Rows from block 4 of a small image classifier, named by matrix and row number. Rows with one number belong to one neuron. Each number is 500 + 25 x the weight over its row's rms, rounded and kept within 0 to 999. All counts start at 0. Numbers have three digits each.
After each neuron's rows are labels from the 100 images, of 14976, where the neuron reaches its highest value: "strongest on" is what is common among them; "colour at peak" is the nearest of a few named colours to the mean colour under the peak. Only what is clearly more common there than usual is listed. The data: photos of plants, animals and fungi (iNaturalist). In brackets: how many of the 100.
# fc1: MLP up (model.blocks.4.mlp.fc1.weight, 768x192), inputs 48-95
# fc2: MLP down (model.blocks.4.mlp.fc2.weight, 192x768, transposed), outputs 48-95

fc1.656:511480491485502453545527490471474474493483484473483529500518468505489505487471505534486488491496504526485502475526471521544499496492477505541519
fc2.656:483489485460499491487509518548509465475545542542502485512480506525482470523544449508485517526510482475495506556516439491518495487542496551469540
strongest on: order Charadriiformes (25)
colour at peak: pink (26)

fc1.715:476538521492498534507524533457481495497551513499499538496496542469481502464500497505552511503507500470441502515478499506486502521506542514486473
fc2.715:544508479470522518528475494494485507557518419527541510508502528496479475495481490510471501524500465486518511512544510475476514544512464508511466
strongest on: order Lepidoptera (43)
colour at peak: grey (76)

fc1.280:520549470545535483522561479485475514535485479504516439472466512459523497535487501486462484500511479486463526547493495519479493500484493488504513
fc2.280:477513503503519539535490496490426500523508481456478484535499536498507512506514493456494479477500528516498498522503527504544551476549551500509560
strongest on: order Coleoptera (25)
colour at peak: brown (63); black (34)

fc1.63:518467521481531465504502507502502514502519516503524518518477540527519500516515533511514479521514496468490533517537485515449489552482486482498485
fc2.63:492496487464481524493506491501504522512474551494517477518513523515490454504470470492548502526489482465467476490475516434513462513445468527517461
strongest on: order Lepidoptera (32)
colour at peak: brown (52)

fc1.755:506509452525481492440527481479513509498503495475491506488482531493516488471533508481513506501447493481450455474490492507490480506474500493496482
fc2.755:468466513466477487509553526524498459529472510522498493512558476538501502500543518491544512519515497519509498512500503477433500522512495555535530
strongest on: class Aves (92); phylum Chordata (92); order Accipitriformes (27)
colour at peak: grey (83)

fc1.609:555478556480523508543473462440483471494519483516508488530511543466462508477530461519481532496508511494460485472530500498502481473483474530500520
fc2.609:518452459480501493501475564493508481493476515534507506470493508511513549485510481514518499500521495531470517537472559498524516538499500534523526
strongest on: order Passeriformes (53)
colour at peak: pink (59)

fc1.507:517494542504496465512517506576539549488492515505526514537516514518488502522522491509483479519482517474509447476490521507515505552500457485522549
fc2.507:500528459454475478497511457463534482555487498525465501515506523508471513493488486527476504481537580485523560525512443478499473476488511479497459
strongest on: phylum Arthropoda (63); class Insecta (61); order Lepidoptera (45)
colour at peak: pink (34)

fc1.436:548529507467546510434499515513527522533524495467490470476498464516470497472495493470559473491508511457465465515506556494509486519458480509517521
fc2.436:502533499441505497522502477497485471529502513521480531532508491548530542506532494514517483507510531485529503529536481491444505534546503526504495
strongest on: class Insecta (82); phylum Arthropoda (82); order Lepidoptera (65)
colour at peak: white (36); pink (32)

fc1.403:503519489550483533484484462491529482478515448506464486485524475473491515511532493513528502460495499529475488538479518478505485500524508497455493
fc2.403:467473520462474501481531527547484508536520513518521485529517514542534526449508503479480512502524484466483521459499486498504460531529522494511482
strongest on: class Aves (93); phylum Chordata (93); order Passeriformes (76)
colour at peak: pink (38); white (25)

fc1.223:457484472517515520486496474491500512507505504439524476509486522508480505496529512478503521512521492482431489542519534469492529499494513484481501
fc2.223:507522498480515492542478561477447522523451465549501519451504484486531493545497518571478503501538533480516436502491502502532494497476475525477505
strongest on: phylum Arthropoda (80); class Insecta (77)
colour at peak: orange (30); yellow (28)

fc1.452:497539533523475500530519487454477523480533480502528506483505484463482539506541530484502512467493504487465516544514516505487471481542530517471485
fc2.452:503511506497507530528563571512530502521502504516519503502507544539519499476490509461540511480548452497487524476545495491549506484483533522535515
strongest on: class Aves (95); phylum Chordata (95)
colour at peak: grey (76)

fc1.381:519507532511521504486513523555505509552507520478484499478504510521508508510495509496438516497497464489514486498504498536505543506438443490473464
fc2.381:549518518464489459490536477556507519478519482472497452516458462503469524490468556523474524489463520459488519481460529504494465493497482533531479
strongest on: kingdom Plantae (43); phylum Tracheophyta (43); class Magnoliopsida (39)
colour at peak: brown (60)

fc1.564:543499544508537484504522492500487446500518517482439505520508486504515498469491509519511537500527489545489481512503498500502489510487497504517490
fc2.564:470527511467497454541520453474440483473506518489462552480511537478516475534482512532481455485554500517463490520480520509465540520494527505479479
strongest on: order Lepidoptera (36)
colour at peak: pink (28)

fc1.28:509506493498536494498544517499516453512501487505507465483463526473528487509516498487514459501474491479474544509521500485515505488488508516510489
fc2.28:479524531461494543491494504525480474511528488446437474504489538544476511504523498499486457503458487479513487512508478477486483496500535484523521
strongest on: class Insecta (75); phylum Arthropoda (75); order Lepidoptera (36)
colour at peak: brown (69)

fc1.705:518532494478536493477497493515517493470493519492498515492495549544496485516485527490523475501494507530449532499520503500435523517514522520525496
fc2.705:515475526496516528448491455421527510530506508497508491489542545485497487494496478529537529494482510508497463487479519490542495519492468567490468
strongest on: order Passeriformes (50)
colour at peak: brown (54)

fc1.282:506541495512506515468501497541510517525468464471461534500493519514522488472479494467480496482498513497468494510493491470504514521501508527514512
fc2.282:508512526495463479507488466494518495481503510522491456518479508518480512511477529511504509516470508514531494490481487535489446502515501501535492
strongest on: phylum Tracheophyta (34); kingdom Plantae (34); class Magnoliopsida (32)
colour at peak: brown (64)

fc1.481:495477523495506539525532515495558559486551478442515486508514461487509513480506479505488504490476497530509496502517533484520486467465491512495452
fc2.481:485562506498490496515496462457508495499467509485501544531544518540484472454469504488516520481506530442523498484525502503561486531506536493484541
strongest on: class Insecta (71); phylum Arthropoda (71); order Lepidoptera (43); family: Nymphalidae (31)
colour at peak: orange (34)

fc1.269:475497469530509491483522472442498520495530445500513475512490502503503537491513512524466488484481527477450507522488510505474491466470480479447500
fc2.269:509514473502494459484473517538479503488487483503493441456540475501491538472497515511492553524543482479504459470509484506519511474513525502509521
strongest on: phylum Arthropoda (68); class Insecta (66)
colour at peak: brown (74)

fc1.764:506474493491514451524470496524498496490495555509509493556525492517479512449512506494504514517559493517466518504530461524468481477514480486519507
fc2.764:492521525493470500495513493523492476520481489475486493525508479517529511535504514467499470517475461449504481438517536493476514521478494517511506
strongest on: phylum Tracheophyta (33); kingdom Plantae (33)
colour at peak: grey (75)

fc1.141:481489494520516553456510537479523533508493491492503480521465491480543484509487508505489521469528509502516492484527538474507515473486471514536498
fc2.141:450563543496458537486488491493516510525508476460494518506541518488483441497494472499528564492515509473559499464528507504518487500513538479503519
strongest on: class Insecta (70); phylum Arthropoda (70); order Lepidoptera (32)
colour at peak: orange (48)

fc1.704:524499461470553486477516531509528492506535498514512523505498459502485469528493519510512497506447509474480515526506507487474543454470464492497459
fc2.704:491493498492510506455463525524532460533519472508518488503497478482533492501457492470499533484459527517511499478535455459509498513511469537459476
strongest on: kingdom Plantae (33); phylum Tracheophyta (33); class Magnoliopsida (25)
colour at peak: brown (69)

fc1.410:493538543481529505501508533518505523497461505494525491519501488472500492491513476508504496523486533489474530494545533476510464533455473536530470
fc2.410:502528523508507496498498534529490508478509472527487502499481477524434505498485507500529526495485514449562462498472493505494477564523463471517501
strongest on: order Lepidoptera (36); family: Nymphalidae (31); phylum Tracheophyta (28); kingdom Plantae (28)
colour at peak: brown (53)

fc1.202:507525458538458525475447523503510512461499486528533472517542455543474451490519495472481522477537480525484461509468468483531515510457540482495516
fc2.202:505520476499453505511495517488523492539484469503479484446526478495540502553521496508528495525493510501515507505448483491531512485522525499486489
strongest on: phylum Chordata (95); class Aves (91); order Anseriformes (32); family: Anatidae (32)
colour at peak: grey (82)

fc1.116:514521555481529467479512530503507502443464474513493507517528554505505496489510492487495494529498524450467505530517526495443485558492512538510504
fc2.116:493510555465525520505515546541477513481552479509460509479483510518489474476541509556485488504513461470524467532455502526527529519515470515513508
strongest on: class Insecta (77); phylum Arthropoda (77); order Lepidoptera (72); family: Nymphalidae (47)
colour at peak: brown (57)

fc1.450:449557531511476522490516490507515490504525493479472526507476531510507513484503510459486429524517505503479539467488520491523488493513480521479491
fc2.450:481524476496468459497536545496513491512481526488506474530516517516536499501521449530502515526476535497503453496509519481494459503478531491525477
strongest on: class Insecta (64); phylum Arthropoda (64); order Lepidoptera (59); family: Nymphalidae (46)
colour at peak: brown (62)

fc1.610:513492494496500509474467492504499519518501475485503486452488507502490482495507486466506529521510572521522506497498516473491488523455459516483455
fc2.610:455482461495503476515534510498489515487533534516510510483476500511491494484509535522522491539537471482492491473497493471497486469511523445495490
strongest on: class Insecta (59); order Lepidoptera (38); family: Nymphalidae (26)
colour at peak: orange (26)

fc1.169:539501493509507540463489464526504459500535502471526483525514496469508496479493507510478457477506487490524479479518544527486492483557491495562503
fc2.169:467511513516507473499480499494484488491516502504475506507497480495500517500451522511486523485512506508503483492486487531449510535506532471451478
strongest on: class Insecta (76); phylum Arthropoda (76); order Lepidoptera (51); family: Nymphalidae (29)
colour at peak: pink (35)

fc1.291:517497498533548535529487477532533525521474532475475498486478478496458508503482479475488482491461543456549538524510514471502542504496482496525468
fc2.291:525549567497504488504472489488539505499488506527511468505514511506511501489540544513480578524470503453513482510465500492548468510494481530483540
strongest on: phylum Tracheophyta (32); kingdom Plantae (32)
colour at peak: brown (68)

fc1.668:495477477508493531476535474447545493542473539517485510481497506523536495495520527484512470480475513521513522498524458495501496490525509482513482
fc2.668:540497508502500552564509483483474522552510489480503505509489502505537476516492509470532497495450483501498521531520541553474505456485483458518469
strongest on: phylum Chordata (95); class Aves (91); order Anseriformes (42); family: Anatidae (42)
colour at peak: grey (82)

fc1.651:498521512484570520486495469513536472494536482501498542508492486480500521507471500507510468467533507488495513477457488492490481476516497531509469
fc2.651:516554536462531500475479533518512485510516496516503465463512469475510519533480484518494561546428494529552475503484476493491533502503476556513515
strongest on: kingdom Plantae (46); phylum Tracheophyta (46); class Magnoliopsida (37)
colour at peak: brown (61)

fc1.464:515504489535539541506489510491471496540529504454479503543554506506489522506550498475487493506505517530482493501494463529523517534538495498460525
fc2.464:501504487510475429515509480469478507508484535549528570527508512485479480521496481525508506455505535506495508503503491504451479512448534532511480
strongest on: phylum Tracheophyta (29); kingdom Plantae (29)
colour at peak: pink (26)

fc1.717:479519489527519507510522512495480541501487510494486472478484502479532519552504508495471522516473487474508538488538511507502474492456498518435472
fc2.717:561514512508488526494514477512508460521515438508494456514464415491497517489481525484514525477469493479502497475527504499506503516484530499493533
strongest on: phylum Arthropoda (62); class Insecta (59)
colour at peak: brown (51); orange (27)

fc1.431:529497488512539450496466465532497491511493537464492479535516487482501487493528509497507474502527524529497521515483522511491499460514520502479509
fc2.431:476481526483485482508512496446455484515480550529509528521501492488496489535503481489503486474461489494485523477507514477466524534503518488487487
strongest on: phylum Tracheophyta (27); kingdom Plantae (27)
colour at peak: pink (36)

fc1.71:524501514500511541477507513516532473538493476529461495497490504488460475470523472493508487487489498514524429480514552489517529476460539524525532
fc2.71:492511507513478481516518475494489489468489510466514501499503480523493479565482539508530509472522559499539478533466511509489467537496519462498465
strongest on: phylum Arthropoda (71); class Insecta (70); order Lepidoptera (38)
colour at peak: pink (35)

fc1.762:552529493498500493496501473501540499537496454500470494494493535469467495488457496456518481471495511494480483513514431511492532507475457557570485
fc2.762:490539499519438529460500499494517495490481479472504474535491547457483500517514509541504526507510496528519505465489472498516455518522504553515491
strongest on: phylum Tracheophyta (34); kingdom Plantae (34); class Magnoliopsida (33)
colour at peak: brown (50)

fc1.45:508503512464456502500470568502517555466490475480480500499509475491462501478557507469514506499525498478477501471500494470523524504509512442514504
fc2.45:475516508484495509477495507466449560530474468527497518466505458499507484488490510510499509475523486546469467515509474538506496457533488518487515
strongest on: phylum Tracheophyta (30); kingdom Plantae (30)
colour at peak: white (67)

fc1.444:497477508496517512501503484499475526477525524470482516496557478494488525483492463493486537465501478533454480480560476516524504493508470491512494
fc2.444:507521516481491506507471487479532500505466500497488535523493454506482478502518470438534528477521537481503486509472550523475517489504490533490517
strongest on: order Charadriiformes (34)
colour at peak: pink (42)

fc1.294:517475449501515499461493551463471488572458452437470505471520499486517447486499516453491497513509513492469519509506552528493531527539505524486498
fc2.294:482539540513468493483508473533507450512520473503520491537481498487502479499488505458502569483511500472520478479501503457541512487485547505509508
strongest on: class Insecta (66); phylum Arthropoda (66); order Coleoptera (30)
colour at peak: brown (84)

fc1.34:541538482475468518460487502494550487543543502512493454510496554504491504508503511442493500510502511454474457499505480462509511480485481532542483
fc2.34:502527506534485482465526490523522485501501470475491472518479495481501485472497530538447486485516503501481515476501498485500447509507489543552453
strongest on: class Insecta (59); phylum Tracheophyta (36); kingdom Plantae (36); class Magnoliopsida (35)
colour at peak: brown (58)

fc1.493:506518516516468480494529489496475479502508461459512522489488500482479510537532499509493488496486523491507558519524497462496526491493467538451484
fc2.493:488465473489497479535503484484553492540536506473437445496486537504510476516493530505550497488508509494487487491494472512564506488480445442498519
strongest on: order Odonata (35)
colour at peak: brown (54)

fc1.527:509501504511490476524504480525508499503486470503537488498511458472488476470461491476482488497528500461526561566457505512472515500506520478481512
fc2.527:462499492489501553496452485503461493548531485484499455479527511481429517525496523486465556503473489509533490490484508488579520510505518515545516
strongest on: phylum Chordata (92); class Aves (89); order Passeriformes (58)
colour at peak: brown (52); black (31)

fc1.27:473491510494451489469466528491499483483492465532499490479527504504493445488545517522497524463519511518455476503493537501531508494526511470488506
fc2.27:515552493487485540493528501523498506513519490485495478525494502538536497500520457468484561514467500520483527501469454511533487554518485479464465
strongest on: class Aves (88)
colour at peak: white (38); pink (37)

fc1.482:488471482475512473499494488519482490506497480538519463517516482475521545541528489513487483492483520522459535512489540503498497497499448518542470
fc2.482:516505467478496452499503494520489492526501511483491480525472519506498490513508544570486501504516484512486494538487517531463508511483506440488567
strongest on: order Charadriiformes (29)
colour at peak: pink (30)

fc1.9:485491478511491503448538498485561489513536502476490522467508500510479455494504536451497499500540522486518473544517531445555487483498495497500493
fc2.9:530517506504478516524526503484520528555486498454488554492480474517541527519513498499510561495505496496513509502488475508488510577508534513518478
strongest on: order Charadriiformes (25)
colour at peak: grey (76)

fc1.224:489466511503521509461476481481532547517496499521522462500486492480503518519477511463526447481536512508511513528525545504497523502471473482542476
fc2.224:526492483456489497514513529496516490495480493522469513486488507467518491491470487512523525453505448507499489455523454474491511479510518484520498
strongest on: order Charadriiformes (29)
colour at peak: grey (76)

fc1.584:504472537500479504543494482504543524530526494465494467519489501553471479483503523470498505528483497507520516484501494499518502475453497500516494
fc2.584:478515522554463480535496469463504500469504498489510517492522497568500488455460531497517524492539539465506505486533521511506484479518536462503521
strongest on: class Insecta (84); phylum Arthropoda (84); order: Lepidoptera (35); order Hymenoptera (29)
colour at peak: orange (30)

fc1.709:487521479475498487497486485476495480470488516492490508474485462480522473484494486475496516519543479471528508450513484475486503512486557486480489
fc2.709:459461536501505483476523464505539489479470519491503484518498520478500506473508439532501513530516506485463496497508545541515476520517489489498470
strongest on: class Insecta (77); phylum Arthropoda (77); order Lepidoptera (51); family: Nymphalidae (28)
colour at peak: brown (57)