config = dict(
    model='image classifier',
    qk_norm=True,
    label_smoothing=0.1,
    loss='cross_entropy',
    beta1=0.9,
    sam_rho=0.1,
    steps=7900,
    epochs=6.5,
)
Rows from block 6, named by matrix and row number. Rows with one number belong to one neuron. Each number is 500 + 40 x the weight over its row's rms, rounded and kept within 0 to 999. All counts start at 0. Numbers have three digits each. After the name is the row's rms in percent of the matrix's.
# fc1: MLP up (model.blocks.6.mlp.fc1.weight, 768x192), inputs 144-191
# fc2: MLP down (model.blocks.6.mlp.fc2.weight, 192x768, transposed), outputs 144-191
fc1.239 102:516547476531412497484436552523567510480500459502474508506514495502520443515439451527574544518483548536561538506552479523490407505570539472476505
fc2.239 100:564539501439546462533463549482525407496558573428539541423484480501489550571503449466583402572542497515454490504483469480550532467512490507536500
fc1.240 092:463506519524549515470448527553538430459495508512452469499508431491508458507483498508532520455514444566477539470530454543457499471545518403498512
fc2.240 092:494511546529446488493550515475483503506570541463557485491538461478488511482511537532520430509557475560623550486558506495533491541471525515485497
fc1.241 100:527530448520578491439458497535538442529439524573518503456522558576529497475481463515511555493543489462467451448474504500510422501408444534554559
fc2.241 107:442503472508469482531535543484568472469508516447442534475527487515514496536562525524500440446458520561480470512487530436556502483463489498521474
fc1.242 100:499469525457510487557553478451438519468500501512440540446573448551503517548443465511505415527609449508456500550550514444503492515453608527476576
fc2.242 098:479511585480459456487500488495583496524497524491501514458519543523475569443475497538447528603508524469457454593520485566511479503493470577491496
fc1.243 100:408438495532472474457435518534468525427506528518495486467498503500498541492510519435575492493489522435471539407500492501458505520486459457496551
fc2.243 098:467481545456528501489541509503518429466483561506466487440557534492509469506558466459481530542574576509529494504496482527488488556458498497629453
fc1.244 105:553481526478535506473408554491473496567497541473568505531439520547540542491448509500403490525514481438435479509551486520519490470585528524521484
fc2.244 116:454469537475517515528488452478484535586505495480435512514434569499522541472529478526538504530453536529467534495478483517473481541456430477536479
fc1.245 101:496522518464506443511464536481436421439503511493471547578434483459537463456528500500463579519590518486487502456519456504573469515506515496488500
fc2.245 104:469528543515471474517522575491485434490458530501527494487517460557506546551461469465570473529488532503497421481458550517510497510524517428531534
fc1.246 095:557504534548450455489472475500446511503500504512507493503535479540454519550444491541536488511540492460491448527495431517567554584521460516532568
fc2.246 111:481471476535518482465431556495425483510602512540551484475455514481507502487504516483504489457570494489559515550472577527498448591502563430502447
fc1.247 098:494478446528546450472432478547449451526475519456491497489493534483582463490521508538579429411473483455455467494550479509546517465517486531466548
fc2.247 102:482420542476533474489519507524507481488492541466517497454448459514481570468500484416512511539518555507444539490469462497446472503480474455546467
fc1.248 104:460470543487497511480472555450534481488488591530516469573475427441476481537499492505560473427544476491558519499518530496539459489545445461462494
fc2.248 099:509520494508574559501519478492544582470457518492502521472559503540485462467592445545474506525474534523499457532503448496487470456420502508483542
fc1.249 095:497503504548555519493521479375441455491410465439538452504486518492528477530537606411495511489525474571550498503510460521491526444548575499501497
fc2.249 099:494556513486415481510513509477456479562477486521472493553495508465568528495460552539535538497499495500464496540509507570559480453482527472444478
fc1.250 105:517566529454548482515543439492506498499461478484530477505569451499531509465517456540513533515518550540496510483508488571504451425512513487553526
fc2.250 110:484466433470534515548428562576538457489546539517448501484558561495460483474512455524503488557528465503487489461464522454497471479511593513508405
fc1.251 093:509419554413500491536503544503492509473524520495450547405552541571509557494475493514402473538527490495487493458472507549453463484493448474525517
fc2.251 089:504523451489474466495534530481517576461523493545538517462575452467460444567528418447487439524480520564475477504438498525494576473462452492510464
fc1.252 102:467555513531539541478411482536483468439468527444489491544499487535535589469506492543479529482528428524437499555443512500445520525479497512473570
fc2.252 105:448483463501402550454531490481546449504471503498533567529560464455465505510535522471472493474483541514520486469476528604474492509534548403506548
fc1.253 102:518451493542487489466554495493521478544474480484530546517513467575481543535501535508554482484482444583476545462509457464463481465554520495506518
fc2.253 109:461569563464479557432511482534506561545523538494535476463457550455425457522450494457477473550458505530477464484522534516491565569538437494528416
fc1.254 094:495513522439536524524515500475589516514441446527505562498472483469432473435493517535492488461479481470506481462544507452505544528521430545492495
fc2.254 081:419519480444623455512529503484492504548460471557500493553488494474569504553448453447492493525550534493494492547509455522477480493448557555580532
fc1.255 103:505510459472567456438470518542508495449527454366541484495516564498480506453434531492490471528531497519491444529521514433478542500446499486548526
fc2.255 095:419438492485464557464510379468419469536527521562468488498483494415495530445488559469530459535513569581564480498459491483477469544491546535525470
fc1.256 110:466507455549483506499538492503463537502596486459547485519482448462552488503539496517510444453537509507553543464490488518516497536520467496460521
fc2.256 110:504528490539514483533448503495515530606538420557571483459509483497511508516462553501445534544558487524555513428479520490571507522535489533485558
fc1.257 102:509541477462511491507567488404442492520394448559517455462513506511474526520477467462474457530549508487555504537547458462543553521533507473500526
fc2.257 097:440510514457523524508524436509508507539532517503469536454522569461450512479456511479441468469486505508504502471526553491433490484510497496577531
fc1.258 105:556471556506478484519495460520498452543419558490441474503433472496579496539486528553545569420580464516498491577507530476467398508513516483486511
fc2.258 093:509505458468502539497503483517558515482441429494518563477520498513541495481604494503523491490496519539536476493569515554551510533574527537500502
fc1.259 102:495458498500574530489471572588484544513523453449513433544535473580507468421476502487464524532558443479535505519478569534539557535497535563473550
fc2.259 100:528501465453465553528529476445523545488469513568501497548530453516519526464473492516541475552455541548554534505457487460515433540472481533503519
fc1.260 089:517403618473454537450493567444457498495459479554537532425545552535427516367490501512533515453512518383516507505484551430603517548517473388479478
fc2.260 102:569470467491429471486508478514513446512540473507522529510511544533452517476492526465475488414438515496508465481457534434465512516500533407442458
fc1.261 103:479505506503455624500488536473475477479523454529512462467484517511507406517514487562468469491492494490494531523534524477558451537433484522492472
fc2.261 112:565524539523468494474521546542495508539511509545543463512467547518491462505461556571532507438456431472486509514604473478488574497534483497473490
fc1.262 108:540461479461509597546465472462414489486499480520589464524537522499576481459498475477491471541519491563455522536508587541566527478475518517526542
fc2.262 108:512525532566490537496492502493506491513506532436439469476433493486539485541474547431523468521528506534579447515511493572504539485442518470536485
fc1.263 100:544434546520505515458464512459456529568516462454555495463482484506535489477492478517468563481538430530500492435469514489510558515493522571438475
fc2.263 098:456489471455507493520514486501519500498511492499479512521485475513439460564511534440450460548390539509502491483434466500526466462463479483514492
fc1.264 105:492487466527490491394463492549508432467474482494495555473507500501527576479466544473539515544601476550476513519547476526483475600458545458507531
fc2.264 104:466476592447456507511555469514469455488405580437512513485489544490459512478519560465539530524571465473487535460478486527488556499482451438504487
fc1.265 094:496469518460536553462513445459423446469464446444566530533460496529492455532458538476519470509436456457509582462506492559484517489563483487511509
fc2.265 105:429467534474558488520513534568540474561404553473470487474546478471469484495478456560466480530548535513456542515510495506457470533481492435521495
fc1.266 089:555460536547563442486485540494501436531497535520472493474525511501450488477477510454451488497620521507524436495543462513517597466577449503480530
fc2.266 095:445474509532539431530510523454475585489517448501474456559497543530430520535590467570528482502471465531456517489506537504516478573412501478469500
fc1.267 094:549463529504529532515490504514434412593525483595511471494477521569483433561498496528484493536517483471557483445527522447537506472518513566553536
fc2.267 101:483512513492427520486445523557521491493582481547567518490528519399507464474448494479494527414463555528475522526449467528441428574537481497536489
fc1.268 109:466487438475477415424495523506494475518470537484429521485515530522531416456510447494497432539557486509531544518465552489438500471491531523497436
fc2.268 099:529543441464547585486484485566546467535512507459538514537507541531473555470441483552513535551589524504490516495527494486488480506445505519500527
fc1.269 099:527438519460529400507509482440446458490512558500495421467511465501507489509581452549499502521557553509510371509512508544511510501475456552510479
fc2.269 105:488486460538516535498558467464480580520471424519449513538458505455513499532510501475444474531450527564479456490502484411508502533535516456518524
fc1.270 099:523557503485494529510457520456484489468433603479536493500436448463504498569453459501484515535485525528574494481550570477505571446447492524497526
fc2.270 102:488445494544567451498494472505540538532530423501473474540535572525508426533493524510540440463517496513498505525488463460467522504471530568479475
fc1.271 102:527447523528593501446498478446442454456409490414436462457507592512524513482506492528484468406587572510513529541545418490450511506489525472544526
fc2.271 107:413496505451389421521479481454484595473532508573416570477507544494517473505446581491531499519517473521515436532548475459428468559467462478539552
fc1.272 107:511431484450524500437535555485505443515538419516453498562542555504517493489566494520515559516498474514484490524487512522446563456523422460505549
fc2.272 105:502520435527510471524390477498570575458513562459459503500507419478490497442515531460489527540530513531492495474557395567516513555533537491587539
fc1.273 100:473506524529480480539467485493515507475469486463531469493508471505501514522485517434521530490488487535520544558456501486518554450460450455479490
fc2.273 097:506455519450511527579528505447542389530480508551529557563469517555564558492508498479399487516446551539500534445571520489472488562529500435554447
fc1.274 105:519535423544539444420512486508513535480512533448523537489461464505436507511496514597445479452550497548540464569383460463503419497544529490518448
fc2.274 103:535473495438475623519540528461542468490534531541520574529497456510519509514529510489585541495427529489476438426497497543406477461516529449510529
fc1.275 097:553433464467489513439562488438425445466448534538478545446528476588456458438489360488479454527474537482498450534498552540524502525478494523500429
fc2.275 105:460489493482554529489494507498534581479583456473445545561495537507500503546440491431485516407476472543495487468482534460525490489488489517585447
fc1.276 096:542521472531446539455443506559559462523510463499539457497600440517451523464471474472525483502512509502453515473540524512440478550521502520498551
fc2.276 088:513542474488505536495535565547508490545439582451491537477516555512466487571540502508536441523579433550507462496529518513399518488452473489491479
fc1.277 095:449514486546527539533451551493552473502498499494506446481493566584530467476427617513527538522537490457532501540466481480509487488491521486412506
fc2.277 092:450533493475510497465595497504529544516564528536546504522534529530531450522578552528541531514474490574516410486421489534558544504560463552546543
fc1.278 100:538494466497459544506482456508480489403506481488535480534510579519525492400495483438432426506495502445516490509516489493620419510452468545469525
fc2.278 104:432512446516486510537494536537467533512466512539538488473552483404473508490447446482484525485420463485443494511527497468509558450564482580490514
fc1.279 102:563525480507474495525388543508495504446441484384519538525546560553435487530429474587570465469535487569486573482489542501515531488529483556546477
fc2.279 101:530560555477563463502562476421568437559499518528521411541492479488502499499529524491464472509543500445563411377512530520532453502534541521430571
fc1.280 096:456527492572531522533446480464430522544506505483491469496491555518545511410563472527482496565475506460526519580524507515440584433494469425520459
fc2.280 088:485458459436498496470462458535483475490488581450531571481479490526415519565471425535570517555465502490461498543537506445533496461523468505477482
fc1.281 101:517496434510556450494408497482428514477548485496497469445504528521502492495533453486494475530506456563590453441615402522454508501532538528504482
fc2.281 108:535505464518530593435475472506488648528520485499527452518475542530499480536479484504526494582487507511436503543496460527505464459519438474475398
fc1.282 089:490491447562448551529481511456560447485473536504499472556501531429484543511507495471463471487501466454462501464521457497563542531488503499491501
fc2.282 091:482496452479443509439508508529499507417451535495497488487477535544514520544541484483458531499517603504468515509451510486479576438486504481489508
fc1.283 111:517474553475444457466502482453493489555443523466409504505501500491466550457470508503521486499442528562532518556546489520466473433475507503535540
fc2.283 121:486569503500536455473497466503457597548508536459483487500453496496493500454503538527478548471571522537518570544539491487555501543486500506553496
fc1.284 091:500554507514506555523504493458561550450553467460485558452467482455531525464545506477486527481515516484627464473519488527467519457464453492480564
fc2.284 095:546476450477488511398450521489512472611455534460618534561494499547473529522432481548562502529486441471528493452482510543488541507484512547574502
fc1.285 103:541573532553522518525509518459430463480495499473417513500456492543550464515490529487510574479550522397496429443605415513510491515543541523427512
fc2.285 107:477446559471484534497532504492515470516479504487523489522489506445504508550449503466510477485502544461460551471459438535530560520561473443559491
fc1.286 091:512495538498510580493522557495436435529531497566509511528508509592451453546481496520493427541529476497534512445508485462503506531548466539544531
fc2.286 108:503509525507454523498455576535550519456534454524583486500529536445475516520459565485484542479474530486502501514475544494482411535513469506524477
fc1.287 109:497439482527482561489436444532468490493492565443408426545510522450525497499504418469476536457454544482392485529437505464487475488491475476509564
fc2.287 110:526510500505525528529383456551543479480468550541463504439543503562464503492545535523437465469509518511563501588452557614512505522508509517509493
fc1.288 106:443469456456420436526518518536450484526531516531472560506530375579517469532553551494464409521471431498513505518528524439500529337536452517463479
fc2.288 101:507469450456582512527467474491534513526513475467574481470474609441406525505484517490382492530532485498413437529517496499533525521527506541525460
fc1.289 103:521490503506532402546479485491471509468475486451504498483461540540548474483417588495552519519489523485535429486469471511436481490496523525493631
fc2.289 094:501470476473507479524522506499546510487553521585476499503415572476536537463470485531533491515497553540495455509541522505457482529551474500583414
fc1.290 108:507513476488436496522525461522519457541522463528427429472521546466423481519505499482542425445510541504541517516475475616520482488529480517470493
fc2.290 104:529546482512529551465469485515514540509479557475550543467464482488514556527435488474528541567535506537558477504471503434504463551489497525509488
fc1.291 091:560507491484490522479504552496517472527532495453548470492594545534453547511548545473516585522479593535504501500503508476512553507474473407520443
fc2.291 093:557517441476507431512546521496567466534540559480507514525467475504500489526496435483596428575494427497476469474508535459467533499489516490504529
fc1.292 098:464520466529546539489496457467467457550515541484495487531496480532491479468432518530493519435595481506558518519575479452467528435506513480533501
fc2.292 109:461503547491478548529521559494525548490479525447525550448523423582542498495574528565471550497396491525453489513462526510475508511546536564499506
fc1.293 107:474436527530521476507553454501495500438459557528498498513494451531516509458472499528500513515523410494522454537502521496545485459450493524488575
fc2.293 102:452520480492434466518460489529508527476547548515433492475526468478493515453520485450571530521434498534466465520535478557526490462490512506484492
fc1.294 099:542501442575459426558397522489458429493536467453575501484510580524439560545503571535492526472531541548515478476504521514499513425509510543441388
fc2.294 107:510466524517476542500495501490536492532471525545424483494453552557465432480425460585463481436449530549537561461455497476494458480476497509532518
fc1.295 090:491517509497486547504439513483485476503447546468492462506519528500550486490499521504504460518547484540487523494508463480440575510550554505488541
fc2.295 093:484532452486479558524481531488485553521514543461479479558472587514464473541585558417613536554488504550489492491524481499495465525513538512533525
fc1.296 095:578537534483539530506541467516517497422461459471529404468475516487472532579419476438543435555545468524494493505514524516541443523505557442503521
fc2.296 094:509526471517523466499446507510508548535516510425529562481568505584477486433521450533523524513519562616511517435509543540500496474508536584516512
fc1.297 103:536541525536573521463524530491460444535489482440529494478504511526499498498502523413517530480482486560545485523536424526469471458553566557482520
fc2.297 101:507518497528451485543541492493517505508526463484512549583545542563494529535542493494581498514466432499398483468538527503442480465545493476483538